Weights of a small multi-label audio tagger: widths [80, 160, 320], trained on synthesized solo parts of chorales (CocoChorales).
Rows from block 2 of a small multi-label audio tagger, named by matrix and row number. Rows with one number belong to one channel. Each number is 50 + 12 x the weight over its row's rms, rounded and kept within 0 to 99. All counts start at 0.
Before each channel's rows are labels from the 100 clips, of 14976, where the channel reaches its highest value: "top examples" is what is common among them; "lies over" is the class under the peak. Only what is clearly more common there than usual is listed. The data: synthesized solo parts of chorales (CocoChorales).
# convs0: expand pointwise conv (model.blocks.2.convs.0.weight, 320x80x1x1), inputs 0-79
# convs1: depthwise 3x3 conv (model.blocks.2.convs.1.weight, 320x1x3x3), a 3x3 kernel
# convs2: project pointwise conv (model.blocks.2.convs.2.weight, 80x320x1x1, transposed), outputs 0-79

top examples: note C5; violin; note F4; note A#4
lies over: C5
convs0.22:42 47 39 50 71 52 68 34 64 40 38 43 41 46 31 66 39 60 60 48 36 35 53 66 34 65 25 66 36 36 27 42 67 49 38 53 52 57 55 53 59 55 60 49 34 56 46 54 54 62 63 50 58 64 37 74 35 63 49 50 44 34 69 50 55 69 51 38 53 40 59 33 31 68 63 54 48 43 67 35
convs1.22:21 44 34 55 45 54 46 49 43
convs2.22:63 54 88 47 28 47 46 59 37 59 48 30 37 48 40 45 64 49 60 50 42 55 46 47 34 58 56 72 45 79 65 38 59 51 59 58 47 38 44 55 23 49 48 58 66 40 56 51 64 53 45 55 40 40 38 67 56 23 33 51 54 41 47 44 58 51 41 32 44 59 53 55 80 39 49 62 40 58 44 37

top examples: note C5; note A#4; note G#4; note F#4
lies over: A#4
convs0.36:54 61 39 44 48 50 41 61 62 44 59 42 36 42 38 63 60 33 72 57 51 32 42 42 72 35 40 29 28 54 27 57 59 47 53 56 36 69 53 52 38 50 35 41 48 44 37 35 43 42 58 54 73 51 34 36 45 52 69 36 69 55 44 62 38 60 43 73 42 44 59 61 39 61 49 35 33 28 46 56
convs1.36:66 56 35 34 44 64 37 41 57
convs2.36:41 53 57 38 46 22 56 46 22 42 39 35 47 47 33 77 61 34 57 37 60 61 47 47 46 59 62 48 61 57 35 57 60 50 29 64 32 41 45 50 47 55 54 72 45 51 49 67 66 59 31 52 53 54 25 68 64 65 59 41 29 52 77 63 43 49 57 47 50 57 59 35 54 47 42 61 56 63 48 64

top examples: note D#5; note G5; trumpet; instrument: oboe
lies over: G5; D#5
convs0.170:44 73 29 62 79 52 43 38 52 62 38 52 29 31 62 55 49 44 38 35 59 36 44 56 49 55 59 53 46 45 34 62 49 29 32 42 39 52 56 61 51 49 51 61 38 61 34 35 64 57 46 47 64 40 43 33 43 74 57 61 55 37 65 44 47 48 45 49 54 69 54 54 33 53 55 19 53 42 78 51
convs1.170:51 39 54 60 60 72 45 34 37
convs2.170:39 20 66 56 39 22 53 43 54 57 55 51 47 52 60 40 60 41 61 35 44 46 47 43 31 27 55 61 45 37 32 49 55 57 56 50 39 49 40 54 46 35 71 72 61 70 56 66 60 68 52 58 45 60 40 45 53 51 38 32 41 50 72 54 49 44 69 38 40 60 67 50 66 63 38 62 33 75 51 47

top examples: note C5; trumpet; note D5
lies over: C5
convs0.250:29 35 40 46 55 54 63 17 52 73 46 48 48 39 48 67 38 34 62 56 57 42 63 54 40 65 38 59 58 57 24 66 63 70 43 51 37 61 69 46 48 63 61 53 35 47 45 52 53 53 50 57 34 52 53 46 54 67 57 62 44 37 84 50 44 64 38 46 48 39 69 42 62 39 51 40 33 68 46 48
convs1.250:31 45 38 39 46 55 29 45 39
convs2.250:59 48 56 38 53 41 40 64 49 57 68 57 36 68 58 33 65 53 54 24 55 44 39 32 37 51 53 53 58 60 55 38 76 36 67 60 63 30 40 56 44 38 49 55 68 44 66 39 53 38 48 83 62 57 41 70 42 58 34 52 49 35 42 41 44 63 56 49 42 46 60 54 72 48 46 54 49 51 50 18

top examples: note C#5; note F#4; note D4; note E4
lies over: F#4; C#5
convs0.217:53 66 48 64 19 46 42 48 63 44 47 69 59 44 45 27 59 40 68 55 70 44 29 45 31 71 57 34 30 70 42 59 62 51 34 46 63 60 37 49 22 45 31 50 43 54 45 45 44 61 38 64 58 46 56 40 51 29 47 33 42 49 55 46 59 56 57 48 56 54 45 61 29 39 40 50 50 51 73 51
convs1.217:43 42 60 46 30 64 41 33 61
convs2.217:40 56 62 36 42 43 46 71 39 68 66 45 58 38 47 49 52 50 43 41 60 54 35 42 36 38 74 65 66 50 59 52 48 60 19 40 32 65 70 48 35 35 41 55 76 48 56 63 56 57 40 67 53 51 27 46 48 35 33 44 54 46 45 46 45 36 64 60 50 52 58 61 60 38 50 66 66 70 58 31

top examples: note C#5; note A#4; oboe; note B4
lies over: A#4
convs0.318:68 61 31 43 32 64 43 47 54 53 55 52 36 51 33 54 38 48 60 55 75 60 76 48 48 70 44 33 28 33 41 34 55 43 64 67 53 44 72 62 48 76 42 55 58 52 55 54 46 37 60 61 47 56 40 40 37 46 48 57 57 33 25 32 55 40 53 48 35 44 41 49 71 40 75 56 49 45 47 48
convs1.318:40 36 45 67 66 44 69 53 54
convs2.318:46 35 49 41 43 79 62 58 40 46 76 59 62 53 69 38 19 33 50 56 50 42 36 45 33 42 60 33 55 72 72 51 48 41 78 46 50 48 50 48 48 51 42 60 39 59 50 74 43 41 45 51 47 64 58 33 63 57 50 63 58 80 31 54 45 40 57 46 46 35 49 52 47 52 49 31 44 51 44 44

top examples: note C#5; violin; oboe
lies over: C#5
convs0.185:52 45 47 21 36 45 48 48 58 76 21 38 45 46 28 38 67 50 69 35 41 75 30 44 39 46 42 60 47 58 67 41 53 48 53 55 41 78 49 54 34 54 51 56 39 54 45 43 31 29 59 39 45 48 50 55 41 42 53 47 68 35 28 47 43 60 43 57 53 31 50 51 74 53 40 42 50 63 45 45
convs1.185:57 68 59 38 38 42 35 42 36
convs2.185:28 59 35 55 54 40 64 36 57 25 62 63 39 33 56 61 36 63 35 64 40 44 53 57 59 57 77 50 68 50 55 60 57 58 34 43 63 45 56 51 72 57 50 50 54 29 30 46 63 45 46 61 48 34 39 43 52 49 44 54 46 57 78 56 60 31 52 67 30 65 45 40 38 54 39 33 54 31 58 59

top examples: note D#5
lies over: silence
convs0.190:74 39 49 36 37 66 39 56 43 47 54 69 51 59 35 07 41 43 57 59 42 59 44 52 48 41 54 41 46 37 64 45 41 59 65 36 54 71 55 51 63 70 45 42 67 46 56 55 39 59 30 49 39 41 64 58 71 42 43 49 34 29 26 68 56 56 62 49 43 34 48 58 61 37 46 42 46 51 43 42
convs1.190:27 55 33 36 48 46 47 44 37
convs2.190:38 62 87 50 45 38 57 46 37 65 41 34 48 47 53 39 69 70 59 55 63 43 55 39 53 40 40 67 34 61 29 32 35 51 41 46 49 51 45 54 48 33 64 33 47 65 64 41 54 63 53 50 42 44 40 54 37 56 34 36 63 41 64 45 61 62 67 58 55 56 60 34 51 77 43 64 28 64 50 47

top examples: note C#5; horn; clarinet
lies over: C#5
convs0.105:58 57 66 53 27 59 44 66 45 50 53 54 71 54 36 51 32 61 42 54 54 48 32 48 33 48 52 40 66 45 85 36 53 60 57 45 53 49 69 50 55 57 30 52 51 46 46 62 54 24 40 41 50 54 71 49 60 27 37 36 51 50 20 50 51 60 55 57 41 24 45 58 49 41 58 58 59 44 28 33
convs1.105:80 66 52 58 50 56 49 45 49
convs2.105:37 44 59 37 54 37 60 70 68 65 53 38 51 45 50 62 36 53 67 57 50 42 43 55 47 61 63 33 77 37 48 50 52 64 23 41 60 48 44 44 49 41 41 47 53 44 31 70 60 56 54 60 40 63 60 52 53 36 36 30 43 62 72 59 65 38 55 53 46 43 51 32 29 67 19 51 71 45 60 50

top examples: note D#5; oboe; note C#5
lies over: D#5
convs0.183:59 55 37 46 65 47 44 41 44 48 53 32 59 67 32 53 36 55 64 57 51 71 54 53 65 49 58 64 59 45 42 52 60 47 65 56 53 21 35 42 51 71 49 58 43 40 71 37 38 60 58 62 27 61 54 55 33 37 78 46 45 61 48 30 31 50 28 36 43 56 50 52 57 71 68 39 59 39 55 40
convs1.183:31 32 36 48 40 50 65 59 56
convs2.183:46 55 52 61 63 37 42 60 71 50 59 75 40 55 35 56 42 56 73 42 33 61 56 47 40 39 58 16 65 43 44 52 42 71 49 47 56 50 40 44 35 47 57 48 52 38 49 48 50 48 62 46 43 65 79 32 60 49 48 40 31 37 52 55 50 87 54 41 45 40 46 60 29 52 48 48 72 39 44 39

top examples: note C#5; violin; oboe
lies over: C#5
convs0.241:56 51 47 53 44 56 31 58 38 52 62 37 74 55 45 51 57 33 39 39 59 23 40 35 48 50 40 37 56 29 48 64 55 45 60 51 20 65 54 69 41 72 53 58 36 49 48 39 47 46 15 46 47 60 45 36 49 55 68 58 55 70 48 37 44 38 63 32 65 48 50 40 63 46 40 41 33 48 69 46
convs1.241:54 57 57 57 47 57 54 72 74
convs2.241:56 50 29 45 65 55 29 72 51 62 56 41 30 50 48 42 56 31 70 51 57 44 56 31 44 72 36 27 43 38 38 44 35 54 59 39 55 73 47 63 50 48 39 65 55 75 52 44 46 38 49 58 49 42 53 47 61 54 36 51 48 53 37 67 39 57 76 65 57 40 65 49 25 31 40 55 48 46 54 66

top examples: note C#5; violin
lies over: C#5
convs0.232:42 39 47 57 25 56 65 43 55 48 47 65 41 33 56 34 55 52 41 54 47 45 39 46 52 78 66 50 42 64 55 67 38 48 69 54 44 46 54 47 43 24 73 43 67 44 52 31 65 44 64 54 41 51 19 40 67 47 63 66 66 23 60 37 60 33 30 51 36 57 49 47 52 41 54 47 45 53 56 39
convs1.232:41 40 25 36 34 51 49 55 48
convs2.232:65 29 57 52 39 55 50 63 57 40 48 45 75 50 28 43 60 44 68 68 41 60 45 34 47 66 53 46 41 29 30 52 41 60 51 65 37 59 53 32 39 38 49 35 48 72 35 55 54 36 45 43 49 54 51 45 63 47 51 50 41 65 51 38 50 55 37 59 26 32 21 54 43 53 49 81 68 44 62 56

top examples: note D#5; trumpet; note C#5; note F5
lies over: D#5
convs0.299:24 35 53 45 68 61 61 58 46 60 79 61 35 46 29 42 31 42 36 55 49 59 40 54 52 59 41 73 45 34 36 51 66 58 45 57 42 50 35 56 41 35 71 57 50 41 60 32 50 40 42 77 44 60 50 55 56 64 48 49 50 41 29 47 40 43 60 48 40 44 60 81 65 55 48 61 45 38 44 65
convs1.299:31 38 54 57 50 38 53 68 66
convs2.299:62 44 58 34 40 47 59 42 64 65 34 67 45 60 39 42 56 42 61 56 53 42 63 58 46 66 35 50 33 50 48 40 55 51 55 54 52 68 33 58 25 30 53 50 68 48 59 53 55 60 57 37 23 80 50 50 52 53 45 53 66 37 67 59 31 37 24 44 60 38 55 51 53 61 38 61 51 71 67 30

top examples: note D#5; note F5; clarinet; instrument: violin
lies over: F5
convs0.264:32 39 48 30 53 61 60 46 41 65 36 58 45 30 57 62 85 51 44 40 16 51 50 40 58 42 54 66 40 46 51 45 61 46 50 58 47 52 27 51 56 45 51 35 59 50 40 62 54 36 25 46 47 56 51 56 57 66 40 72 56 50 79 54 37 68 47 41 45 35 62 53 59 47 45 48 35 55 68 31
convs1.264:44 39 54 79 53 45 49 36 42
convs2.264:66 50 42 47 53 65 41 41 52 46 20 54 40 57 58 50 41 37 52 45 45 55 49 29 71 42 43 43 47 56 77 38 34 46 56 36 52 35 53 65 55 43 59 55 68 63 46 93 42 57 55 34 55 66 48 40 56 67 55 70 41 55 46 71 41 41 44 51 50 62 33 45 57 42 74 27 47 50 48 47

top examples: note C#5; cello; note C#3; instrument: oboe
lies over: C#3
convs0.263:48 58 63 42 38 31 49 49 59 37 58 65 62 68 41 45 37 32 63 52 42 41 62 49 44 41 57 54 58 36 65 52 26 56 44 32 69 50 56 60 61 52 42 44 41 66 74 42 37 70 20 54 52 49 61 45 55 27 50 38 57 49 34 62 48 39 40 56 58 37 52 34 28 25 63 38 53 33 58 43
convs1.263:63 53 63 67 62 56 63 65 61
convs2.263:53 30 39 39 47 38 55 45 64 42 33 74 72 59 58 51 45 60 35 38 61 49 22 56 24 54 54 61 64 44 58 48 52 51 37 51 42 56 40 51 47 48 50 86 46 58 59 65 33 44 31 70 50 65 61 57 64 55 49 49 57 45 53 56 29 43 47 31 68 42 47 34 39 66 55 46 39 62 68 45