config = dict(
    gain_aug_db=10,
    hop_length=320,
    norm_position='pre',
    head_dim=64,
    qk_norm=True,
    eps=1e-08,
)
Rows from block 4 of a small multi-label audio tagger, named by matrix and row number. Rows with one number belong to one channel. Each number is 128 + 24 x the weight over its row's rms, rounded and kept within 0 to 255. All counts start at 0. Numbers have three digits each.
Before each channel's rows are labels from the 100 clips, of 14976, where the channel reaches its highest value: "top examples" is what is common among them. Only what is clearly more common there than usual is listed. The data: synthesized solo parts of chorales (CocoChorales). In brackets: how many of the 100.
# convs0: expand pointwise conv (model.blocks.4.convs.0.weight, 640x160x1x1), inputs 0-159
# convs1: depthwise 3x3 conv (model.blocks.4.convs.1.weight, 640x1x3x3), a 3x3 kernel
# convs2: project pointwise conv (model.blocks.4.convs.2.weight, 160x640x1x1, transposed), outputs 0-159

top examples: note E5 (29); trumpet (28)
convs0.516:116107088127083180126160106116137115087088105125114119127146109181141151157113115111136172117092141123123147085104132156061146117120171132146126134117107093134123135100129157128077139118131139150148154115103122158103135133137139108150124109133103164163086121140112172129139169116124217156128107129156139115113182137138117128128161126109158089108101144142136149098099116118114100116171129146111127118097120133141151158102151162127131148136124129138122141125108079131145088155109095
convs1.516:161163152148150135151141155
convs2.516:181102151123128154169164148150078131062168121131178117136105152096122150136134118105170118167091126139132120102126097100128106147110140106172108126111140121105139114118136098116106116152099124128143147116119121147141110133106122143111127096174107109130101108126118127152139143164119122108163124139152141106150158146149127136137154149115104113138168147095109110144143111118083149105181094114143135156094148142135149104190141155157107061100145150199119144131110141133153106143123131

top examples: note E5 (83); violin (77); note F#5 (44)
convs0.59:161104141108112122121117125132117055125135133134142129125135068125129122118133108188115082178138091173165114140162133129159124156138152092150125159106138128133099144122148141081135109127097124184147141103141097116107160116145136122081104144153140170122157169121137062123105101127123160111123162138101156113124112151119134111103083133126122165166111140112162126111164127153140126151131106118110123123146140106112106159109130148138150109150138085125103155120168119115100100123185145
convs1.59:167155134132115123135180126
convs2.59:108180144179123149114182149110113110136120125101099109111121093094113138125111140146104135150122143119121162095123124121119112137113118154148127162129115156145167122122151124106155165114113133119135098142151127148114176138121105119109093128074139107161120090108092078150118103134136155145157117127124146111180148150105153130119118129088109128175189103133101163133138153104078142167093115122161093136142131131107116151089129120115163181116126186123181129122148135134149112130116089

top examples: note E5 (28); note G#5 (25)
convs0.222:108128126123150142122138131152157130118094179139134106121126168126149098166116110159120112113136146130102164094095120127161082102118132150113165147136117153115123109127119104103147093108144159089143166177149145116154102143214144093111071137140162146115120129084126127141136145103129133125135142158132088137091119135129180139151132177112127153166138092143109063125151128164115100112129157090142138113141123090125145170107119110153097099145134141128155154107155116118128119127151100
convs1.222:138155154103107107096122095
convs2.222:132127162132101112137091151118108095154108137131120144112141126169125098124124135143109107141115114148127148138160120150167128138131100159144158142095123150166166082137178159129133175123159095133107112121126134137152094116142112113146123128121158099119125110135149175112128125148122092114128143096107130130094106168117121141117129139098133201130129070092159130086113081102120132148082093147130159161112181091149146152111076102140170119145167132109137146098146098129156143090109114

top examples: note E5 (87); violin (56); note D5 (42); note F#5 (33)
convs0.517:141133138140122130145125129127136104099129132106154170164102080117103105116157154131116138148144097168114066158172118140140106155124141123114134158083112144132154143139141154110143123112108114136077129091137123126124161148153112152062161135137144123093127149099102097140095095132134122105131197098101131162128109099099155141104093107125115149147138168165120108132153131148102127157120101150170151127142108118128123131126125120079135145125110049129098084148114156140112109161128158
convs1.517:100145154157138084142119113
convs2.517:098119086090169158107111191097158129113146191120160150114109111123110129117117157166167137102123114125158160109121098087163093161122111081147099126114100130129144139151140129112145082110092139146139119149101147119151159137138122120158148137169159147105142125087116161139134176091145128107147152076114147094138126129109142120103121124125135137139113133128133105087110143125163130103137145116096140079097143108098161086135106096142062135107138134090126127158137121136111123126124115

top examples: note E5 (53); violin (44); note D5 (27)
convs0.248:132153119159137158119147123118121108148174112128095119135092109128121132142112126142113118138121121133132133130105162171087141092107158138131116101147146113112098115144153138141146190094116154132113123145138123149118180124148105174132156128168105123166107114107132126099139127118176126135081125163162098139150167164148126064119152127105143134125147114105147167102121201119092162152155156138129115113112072162126127132099170174140134130133122101138094090129144091167092114106124120
convs1.248:119144126107104116163177135
convs2.248:144093096153116120111125142125149109098174140103151129076126112126111140138101145156170108158122120138146145138137114086097098092146117063139079141144149109181092127145115116119092144130114141177146111129143120136067132155110133136141146111119148111110119121098143161155123105104160117071139126113105157156142117126128112114135152133147109105150154151132102143152148089133136141107163120145150095097150116144114065102131132090153124180111107105144093145147165183141152104130132119

top examples: note E5 (33); note D5 (33); note A4 (28)
convs0.50:159155091175134142108164091130131127155101147111124102092100139107105097055100135099106111109118077095108123104134135150131131101138123125115097129167161134108123118158145184145147128144185124132149133127129135147125057161117135142099107157107126139111098156154120098130146119146152131116110122157139139146136153153159143108129127130100113150112142150114137117128121100106088156185095098133131126136147127153112131124164097151088115133148175115132143074091167121127154084141148133
convs1.50:103138109129115102089103095
convs2.50:120126118146124105113096111163160134127115144108112126174154134120083075121147146120150157130109107133143147162102127150109131131126067158136098127129079143118111122161161160140118118115131102126148166159099147102100129104137132145111076149123094103095111154183107139124077143089179122122133104128127123098161124090114112123087115145105125137152148164156132107148069146150158136125121103149108136133122127120115142173165126104180125157135139146128088131126156098086094170128137132

top examples: cello (35)
convs0.315:107128141110121131163147108115131113100167082083117127119111102084136102173111126145148119153135148105176155084138097153183115141124103125111103154106138127092134144156101105145141147146142139148105118130158104131111127166174129119094178121133144129149138146119158114167145158122162138158150120137163139142134149140132132114095157168172124067137107124116113152155141161199090093116129116085110118162118129120163133147127127123147137076116122105125099131124125163142080104141131102
convs1.315:166103120120109112093134096
convs2.315:139164141124063133123125158138101115110138093146092148113120134069136082101127102102152140123142126100145108104155116153148167156123166121130151130139123158127146111114108182177185161112117127096107086098119135108147124127119122159141150149119099139146079091106133110132070109114104134166116135114145117116123147157122138090082105160152121121113131130128159114152101143116104074128100152118078104128137140179137134137138124157132143124093108116107126154100121122114100150114173165

top examples: note E5 (38); note F5 (35); note G5 (34); note F#5 (29)
convs0.7:166107129096137134146122101100119146100121064151116134125131124107126111101124112120188115135152134141116135135166150120162141161135150099109134165097099169141113134152134161150100134151080100079136166127105109165166141142097130082101150087139120163152118122115141120131139154119148101146139178125092102119113147109105121170138132134131141130117122120144092144131081115159110116116118103095106130166148150094133090134151167156133162107156103119128141175121137157097122121119088192
convs1.7:102090154133112135145114088
convs2.7:105136106144144091115111102163125147136164165104154145123119136171114121083133108162106156072122126097147172077085174121128092140083104150161103114142126126139116119108155129137163090090075141123154126150142096139095169177103116106129115094147135094088140150159148146093122138130146098124079149150153115159121166143130097121130151136104110137152103146135120132097091141116129105127126165135131101153141107113137125152107147186144150109123097128106143107110137135099156120142140113