Weights of a small multi-label audio tagger: log mel input, 50.8 epochs.
Rows from block 5, named by matrix and row number. Each number is 50 + 12 x the weight over its row's rms, rounded and kept within 0 to 99. All counts start at 0. After the name is the row's rms in percent of the matrix's.
# fc1: squeeze-excite reduce (model.blocks.5.se.fc1.weight, 40x640), inputs 256-319
fc1.0 009:48 55 40 52 61 47 56 46 54 43 58 54 53 57 49 58 54 65 33 59 49 66 61 46 59 57 36 68 54 49 44 70 48 31 75 39 48 72 45 57 63 51 42 72 76 54 51 62 67 58 55 46 57 68 70 51 53 73 58 59 59 62 58 61
fc1.1 009:43 44 76 54 49 54 41 58 63 56 44 38 59 57 42 52 51 46 20 80 48 39 49 33 43 48 36 58 60 41 66 70 60 62 45 64 39 52 47 58 43 46 44 45 40 41 52 29 53 65 72 33 59 67 43 51 63 68 64 54 57 53 55 46
fc1.2 008:42 47 65 62 36 56 68 60 57 57 53 38 61 50 41 50 44 39 39 63 52 10 46 60 50 43 19 42 55 49 59 58 63 69 18 69 49 41 46 54 41 49 38 37 54 47 56 16 50 56 49 46 20 42 46 47 67 49 59 40 51 55 43 44
fc1.3 008:51 44 18 28 67 61 36 59 49 55 57 48 61 43 62 52 36 56 48 57 51 61 48 51 58 48 46 62 35 45 60 46 71 52 47 44 53 56 49 37 53 53 45 72 48 57 46 49 65 39 38 49 44 48 27 43 62 52 56 18 45 70 45 60
fc1.4 008:43 52 47 65 86 58 55 45 28 39 54 45 51 52 49 53 40 61 52 67 48 28 69 56 61 55 55 40 56 56 19 62 65 50 57 28 50 43 49 77 48 37 59 61 73 55 65 16 56 48 54 38 35 43 36 53 36 54 61 44 61 69 44 54
fc1.6 036:37 39 39 36 41 31 32 38 35 38 41 38 36 41 35 40 40 44 36 39 40 47 36 44 36 38 34 38 27 42 36 39 34 42 45 34 41 35 37 40 38 35 40 26 31 43 46 38 43 43 41 46 41 42 53 38 38 38 44 46 42 41 37 33
fc1.8 010:45 41 86 62 39 51 60 52 61 61 43 49 54 63 38 52 63 45 32 76 57 28 50 68 43 48 61 43 56 47 61 74 52 64 43 50 37 51 76 47 49 54 34 29 46 39 38 30 46 53 52 47 52 47 30 56 54 52 50 41 49 45 46 34
fc1.9 009:49 41 64 55 74 39 61 61 33 53 46 38 47 70 53 59 70 57 44 71 58 46 54 76 53 54 29 36 63 52 33 69 57 50 52 45 41 53 58 35 50 55 31 27 63 45 45 44 46 46 50 66 35 61 55 51 47 57 57 52 48 53 51 36
fc1.10 008:52 27 31 63 47 55 55 45 46 59 56 56 63 50 46 47 41 48 62 46 59 29 41 89 54 46 81 38 35 56 49 40 44 37 45 55 51 52 83 63 52 55 39 62 44 61 29 69 50 41 31 56 44 45 48 54 78 44 27 37 57 74 39 54
fc1.11 009:57 59 03 43 70 50 43 46 50 38 67 65 48 45 48 56 44 57 52 28 51 64 50 59 62 58 52 67 56 52 39 49 53 45 56 45 66 71 36 57 68 48 53 69 70 79 72 81 63 55 53 60 52 60 65 51 60 56 55 57 52 61 61 61
fc1.12 008:43 35 69 34 29 45 70 43 60 48 58 68 58 72 49 52 72 52 52 54 50 48 55 65 42 52 60 43 37 50 63 72 29 28 62 46 35 61 60 38 61 58 13 47 52 42 30 70 43 51 47 55 61 61 56 48 50 61 57 50 49 40 54 39
fc1.13 163:37 68 67 50 50 47 35 44 45 39 42 43 42 53 32 42 45 40 45 60 45 27 40 24 52 49 55 73 49 42 00 36 76 43 16 44 49 41 54 71 41 37 37 44 52 35 32 44 39 30 48 44 40 43 21 45 46 55 40 60 46 53 46 49
fc1.14 008:53 61 36 46 41 57 27 54 64 59 53 49 54 51 36 61 52 58 49 71 50 52 46 42 35 55 59 52 34 49 81 38 66 47 46 35 61 67 67 48 70 32 57 57 41 51 56 63 55 60 68 43 82 57 84 55 64 60 57 49 50 60 60 50
fc1.15 008:51 36 64 62 34 50 50 66 69 65 42 61 59 50 38 53 55 54 51 60 52 48 54 46 43 53 67 37 30 53 73 54 63 60 49 38 45 45 72 55 53 39 52 48 42 34 36 49 52 56 57 35 79 72 58 59 55 54 67 43 54 61 53 70
fc1.16 008:46 54 18 35 43 57 46 45 44 46 61 76 57 53 50 50 42 60 52 51 47 43 42 52 60 50 45 54 48 46 70 50 48 22 65 43 64 74 42 56 80 44 28 82 57 62 42 69 58 44 57 65 65 52 66 49 60 58 49 40 43 67 63 76
fc1.17 008:52 40 52 46 64 46 37 60 61 47 48 63 53 47 69 51 39 59 76 34 47 66 52 48 42 53 95 33 19 58 35 41 41 46 78 46 54 56 57 25 53 48 62 81 56 57 49 78 58 49 51 46 77 67 52 59 55 54 61 51 56 50 49 64
fc1.18 273:56 49 59 60 36 32 18 42 38 44 48 44 41 47 25 39 40 35 37 51 44 32 28 53 41 46 34 49 32 32 61 36 52 50 39 23 38 42 51 37 39 53 47 22 31 73 67 31 40 39 41 48 41 41 51 43 33 41 44 63 40 42 38 38
fc1.19 008:42 32 51 57 33 53 77 45 44 41 52 64 67 63 54 52 57 48 57 45 51 55 50 63 41 56 52 52 45 51 71 64 41 21 65 31 51 60 53 53 56 52 26 57 58 43 33 63 63 54 41 68 53 53 75 51 59 52 50 46 57 56 50 56
fc1.20 011:55 58 20 32 46 50 55 45 42 39 72 38 52 44 70 45 44 48 57 43 48 52 47 69 61 51 41 67 74 47 18 55 63 48 30 72 61 61 28 73 50 59 54 52 58 79 82 57 60 54 44 59 22 39 32 42 72 55 44 44 52 58 56 51
fc1.21 087:61 36 45 50 52 52 55 43 36 48 45 47 52 48 16 49 44 59 38 38 50 65 45 44 46 42 53 55 37 54 85 55 37 43 43 47 54 44 44 72 46 47 49 53 32 64 39 59 45 45 50 50 46 47 63 33 58 43 60 00 41 34 50 38
fc1.22 079:38 73 30 65 50 46 87 46 47 34 42 46 44 37 00 47 49 45 29 31 44 47 50 03 43 45 32 22 30 55 51 46 53 41 59 45 47 39 16 57 47 42 45 30 48 34 37 30 51 43 41 45 43 51 50 48 52 46 43 55 40 37 43 56
fc1.23 009:52 65 54 42 44 44 71 54 51 47 60 40 50 65 69 56 55 61 48 68 51 72 54 39 62 53 37 57 42 51 43 73 50 43 56 51 58 64 40 49 62 62 46 47 57 65 78 57 61 53 53 74 41 56 62 42 58 60 53 66 58 43 61 54
fc1.26 227:38 42 65 42 47 50 53 32 50 58 47 29 45 45 62 46 44 44 34 51 48 64 51 29 48 46 52 62 30 46 21 54 62 53 51 66 42 50 50 59 43 35 44 67 53 50 61 53 45 42 50 32 41 44 46 50 18 44 45 70 46 41 43 64
fc1.27 105:36 26 40 63 44 47 69 50 47 40 44 28 42 50 58 47 41 53 47 63 45 53 54 27 39 46 44 54 50 47 34 45 38 43 56 50 47 29 46 23 46 50 41 41 50 32 27 52 43 52 41 52 45 52 52 51 34 55 41 65 49 40 35 55
fc1.28 009:42 53 14 59 46 65 41 60 40 53 67 44 59 43 43 49 43 46 39 53 50 29 55 48 31 50 27 71 55 49 59 37 62 59 56 35 55 49 44 75 44 47 71 51 63 44 48 42 65 55 62 43 53 44 59 59 55 53 56 42 57 80 53 65
fc1.29 353:33 43 40 57 50 42 24 37 44 34 38 40 35 49 27 37 56 46 43 44 43 36 38 29 39 34 42 50 38 34 55 35 46 54 40 53 38 38 44 41 47 29 40 38 40 50 35 39 41 42 43 40 43 45 42 36 42 42 47 36 43 48 41 41
fc1.30 018:33 33 45 31 38 39 43 39 39 38 38 34 40 37 45 40 39 42 41 40 38 42 36 36 38 39 40 29 44 36 42 39 34 38 29 43 37 41 36 36 38 42 38 41 42 38 37 49 38 39 40 37 37 37 45 37 37 38 38 33 37 42 40 40
fc1.32 008:44 46 53 74 84 44 47 55 51 49 55 54 60 68 66 46 51 50 54 49 53 55 52 79 50 54 54 43 57 56 44 58 34 33 73 28 55 49 63 57 48 43 46 66 59 59 60 69 65 45 39 51 69 72 42 63 58 58 58 49 60 61 42 66
fc1.33 089:46 58 56 56 38 29 63 44 36 42 41 57 42 41 46 38 46 26 57 37 43 40 53 15 38 45 44 18 45 41 62 49 50 48 37 42 46 29 26 36 42 35 40 18 34 57 41 50 52 41 40 49 35 49 64 44 40 45 43 34 46 44 39 59
fc1.34 232:35 36 42 42 36 36 49 40 38 38 39 26 44 39 36 42 38 41 42 41 44 36 32 47 34 40 39 53 43 40 30 41 35 44 38 44 39 46 41 41 39 35 42 35 33 45 41 60 47 38 38 42 34 42 35 44 41 40 37 45 38 35 34 33
fc1.35 008:59 54 26 49 65 59 42 54 45 49 52 58 53 48 55 55 43 70 76 41 46 71 60 47 40 60 89 58 26 58 45 38 52 39 87 40 65 62 61 41 62 45 84 78 64 60 43 77 62 52 56 44 87 56 59 65 55 54 58 47 57 61 59 73
fc1.36 094:41 42 63 48 65 32 53 41 47 52 41 46 42 39 42 44 43 38 36 46 45 40 37 31 42 45 52 05 34 37 73 55 39 45 04 43 42 39 30 43 44 39 36 00 35 23 52 52 42 46 45 52 48 52 32 39 44 42 56 38 42 28 48 44
fc1.37 078:36 48 36 36 42 41 28 39 38 39 40 40 37 42 27 39 37 38 37 46 38 54 39 36 45 39 40 41 27 39 40 38 57 42 31 33 38 42 36 46 39 35 33 26 30 38 45 39 38 39 42 41 41 39 48 33 38 40 34 45 38 38 39 36
fc1.38 043:35 38 39 35 36 38 48 38 41 38 38 39 39 37 47 38 37 36 37 39 39 39 40 34 37 38 46 32 39 36 33 37 36 36 35 41 38 37 39 32 38 40 37 39 39 32 28 38 38 39 38 38 38 39 48 38 38 36 44 31 37 39 38 41
fc1.39 127:52 36 56 41 45 37 21 40 34 39 43 51 38 45 41 38 41 49 40 44 42 36 34 56 38 40 37 55 40 31 59 39 30 41 38 38 40 38 40 48 35 41 44 52 31 60 23 45 44 43 40 42 38 40 55 43 34 39 49 40 43 48 38 37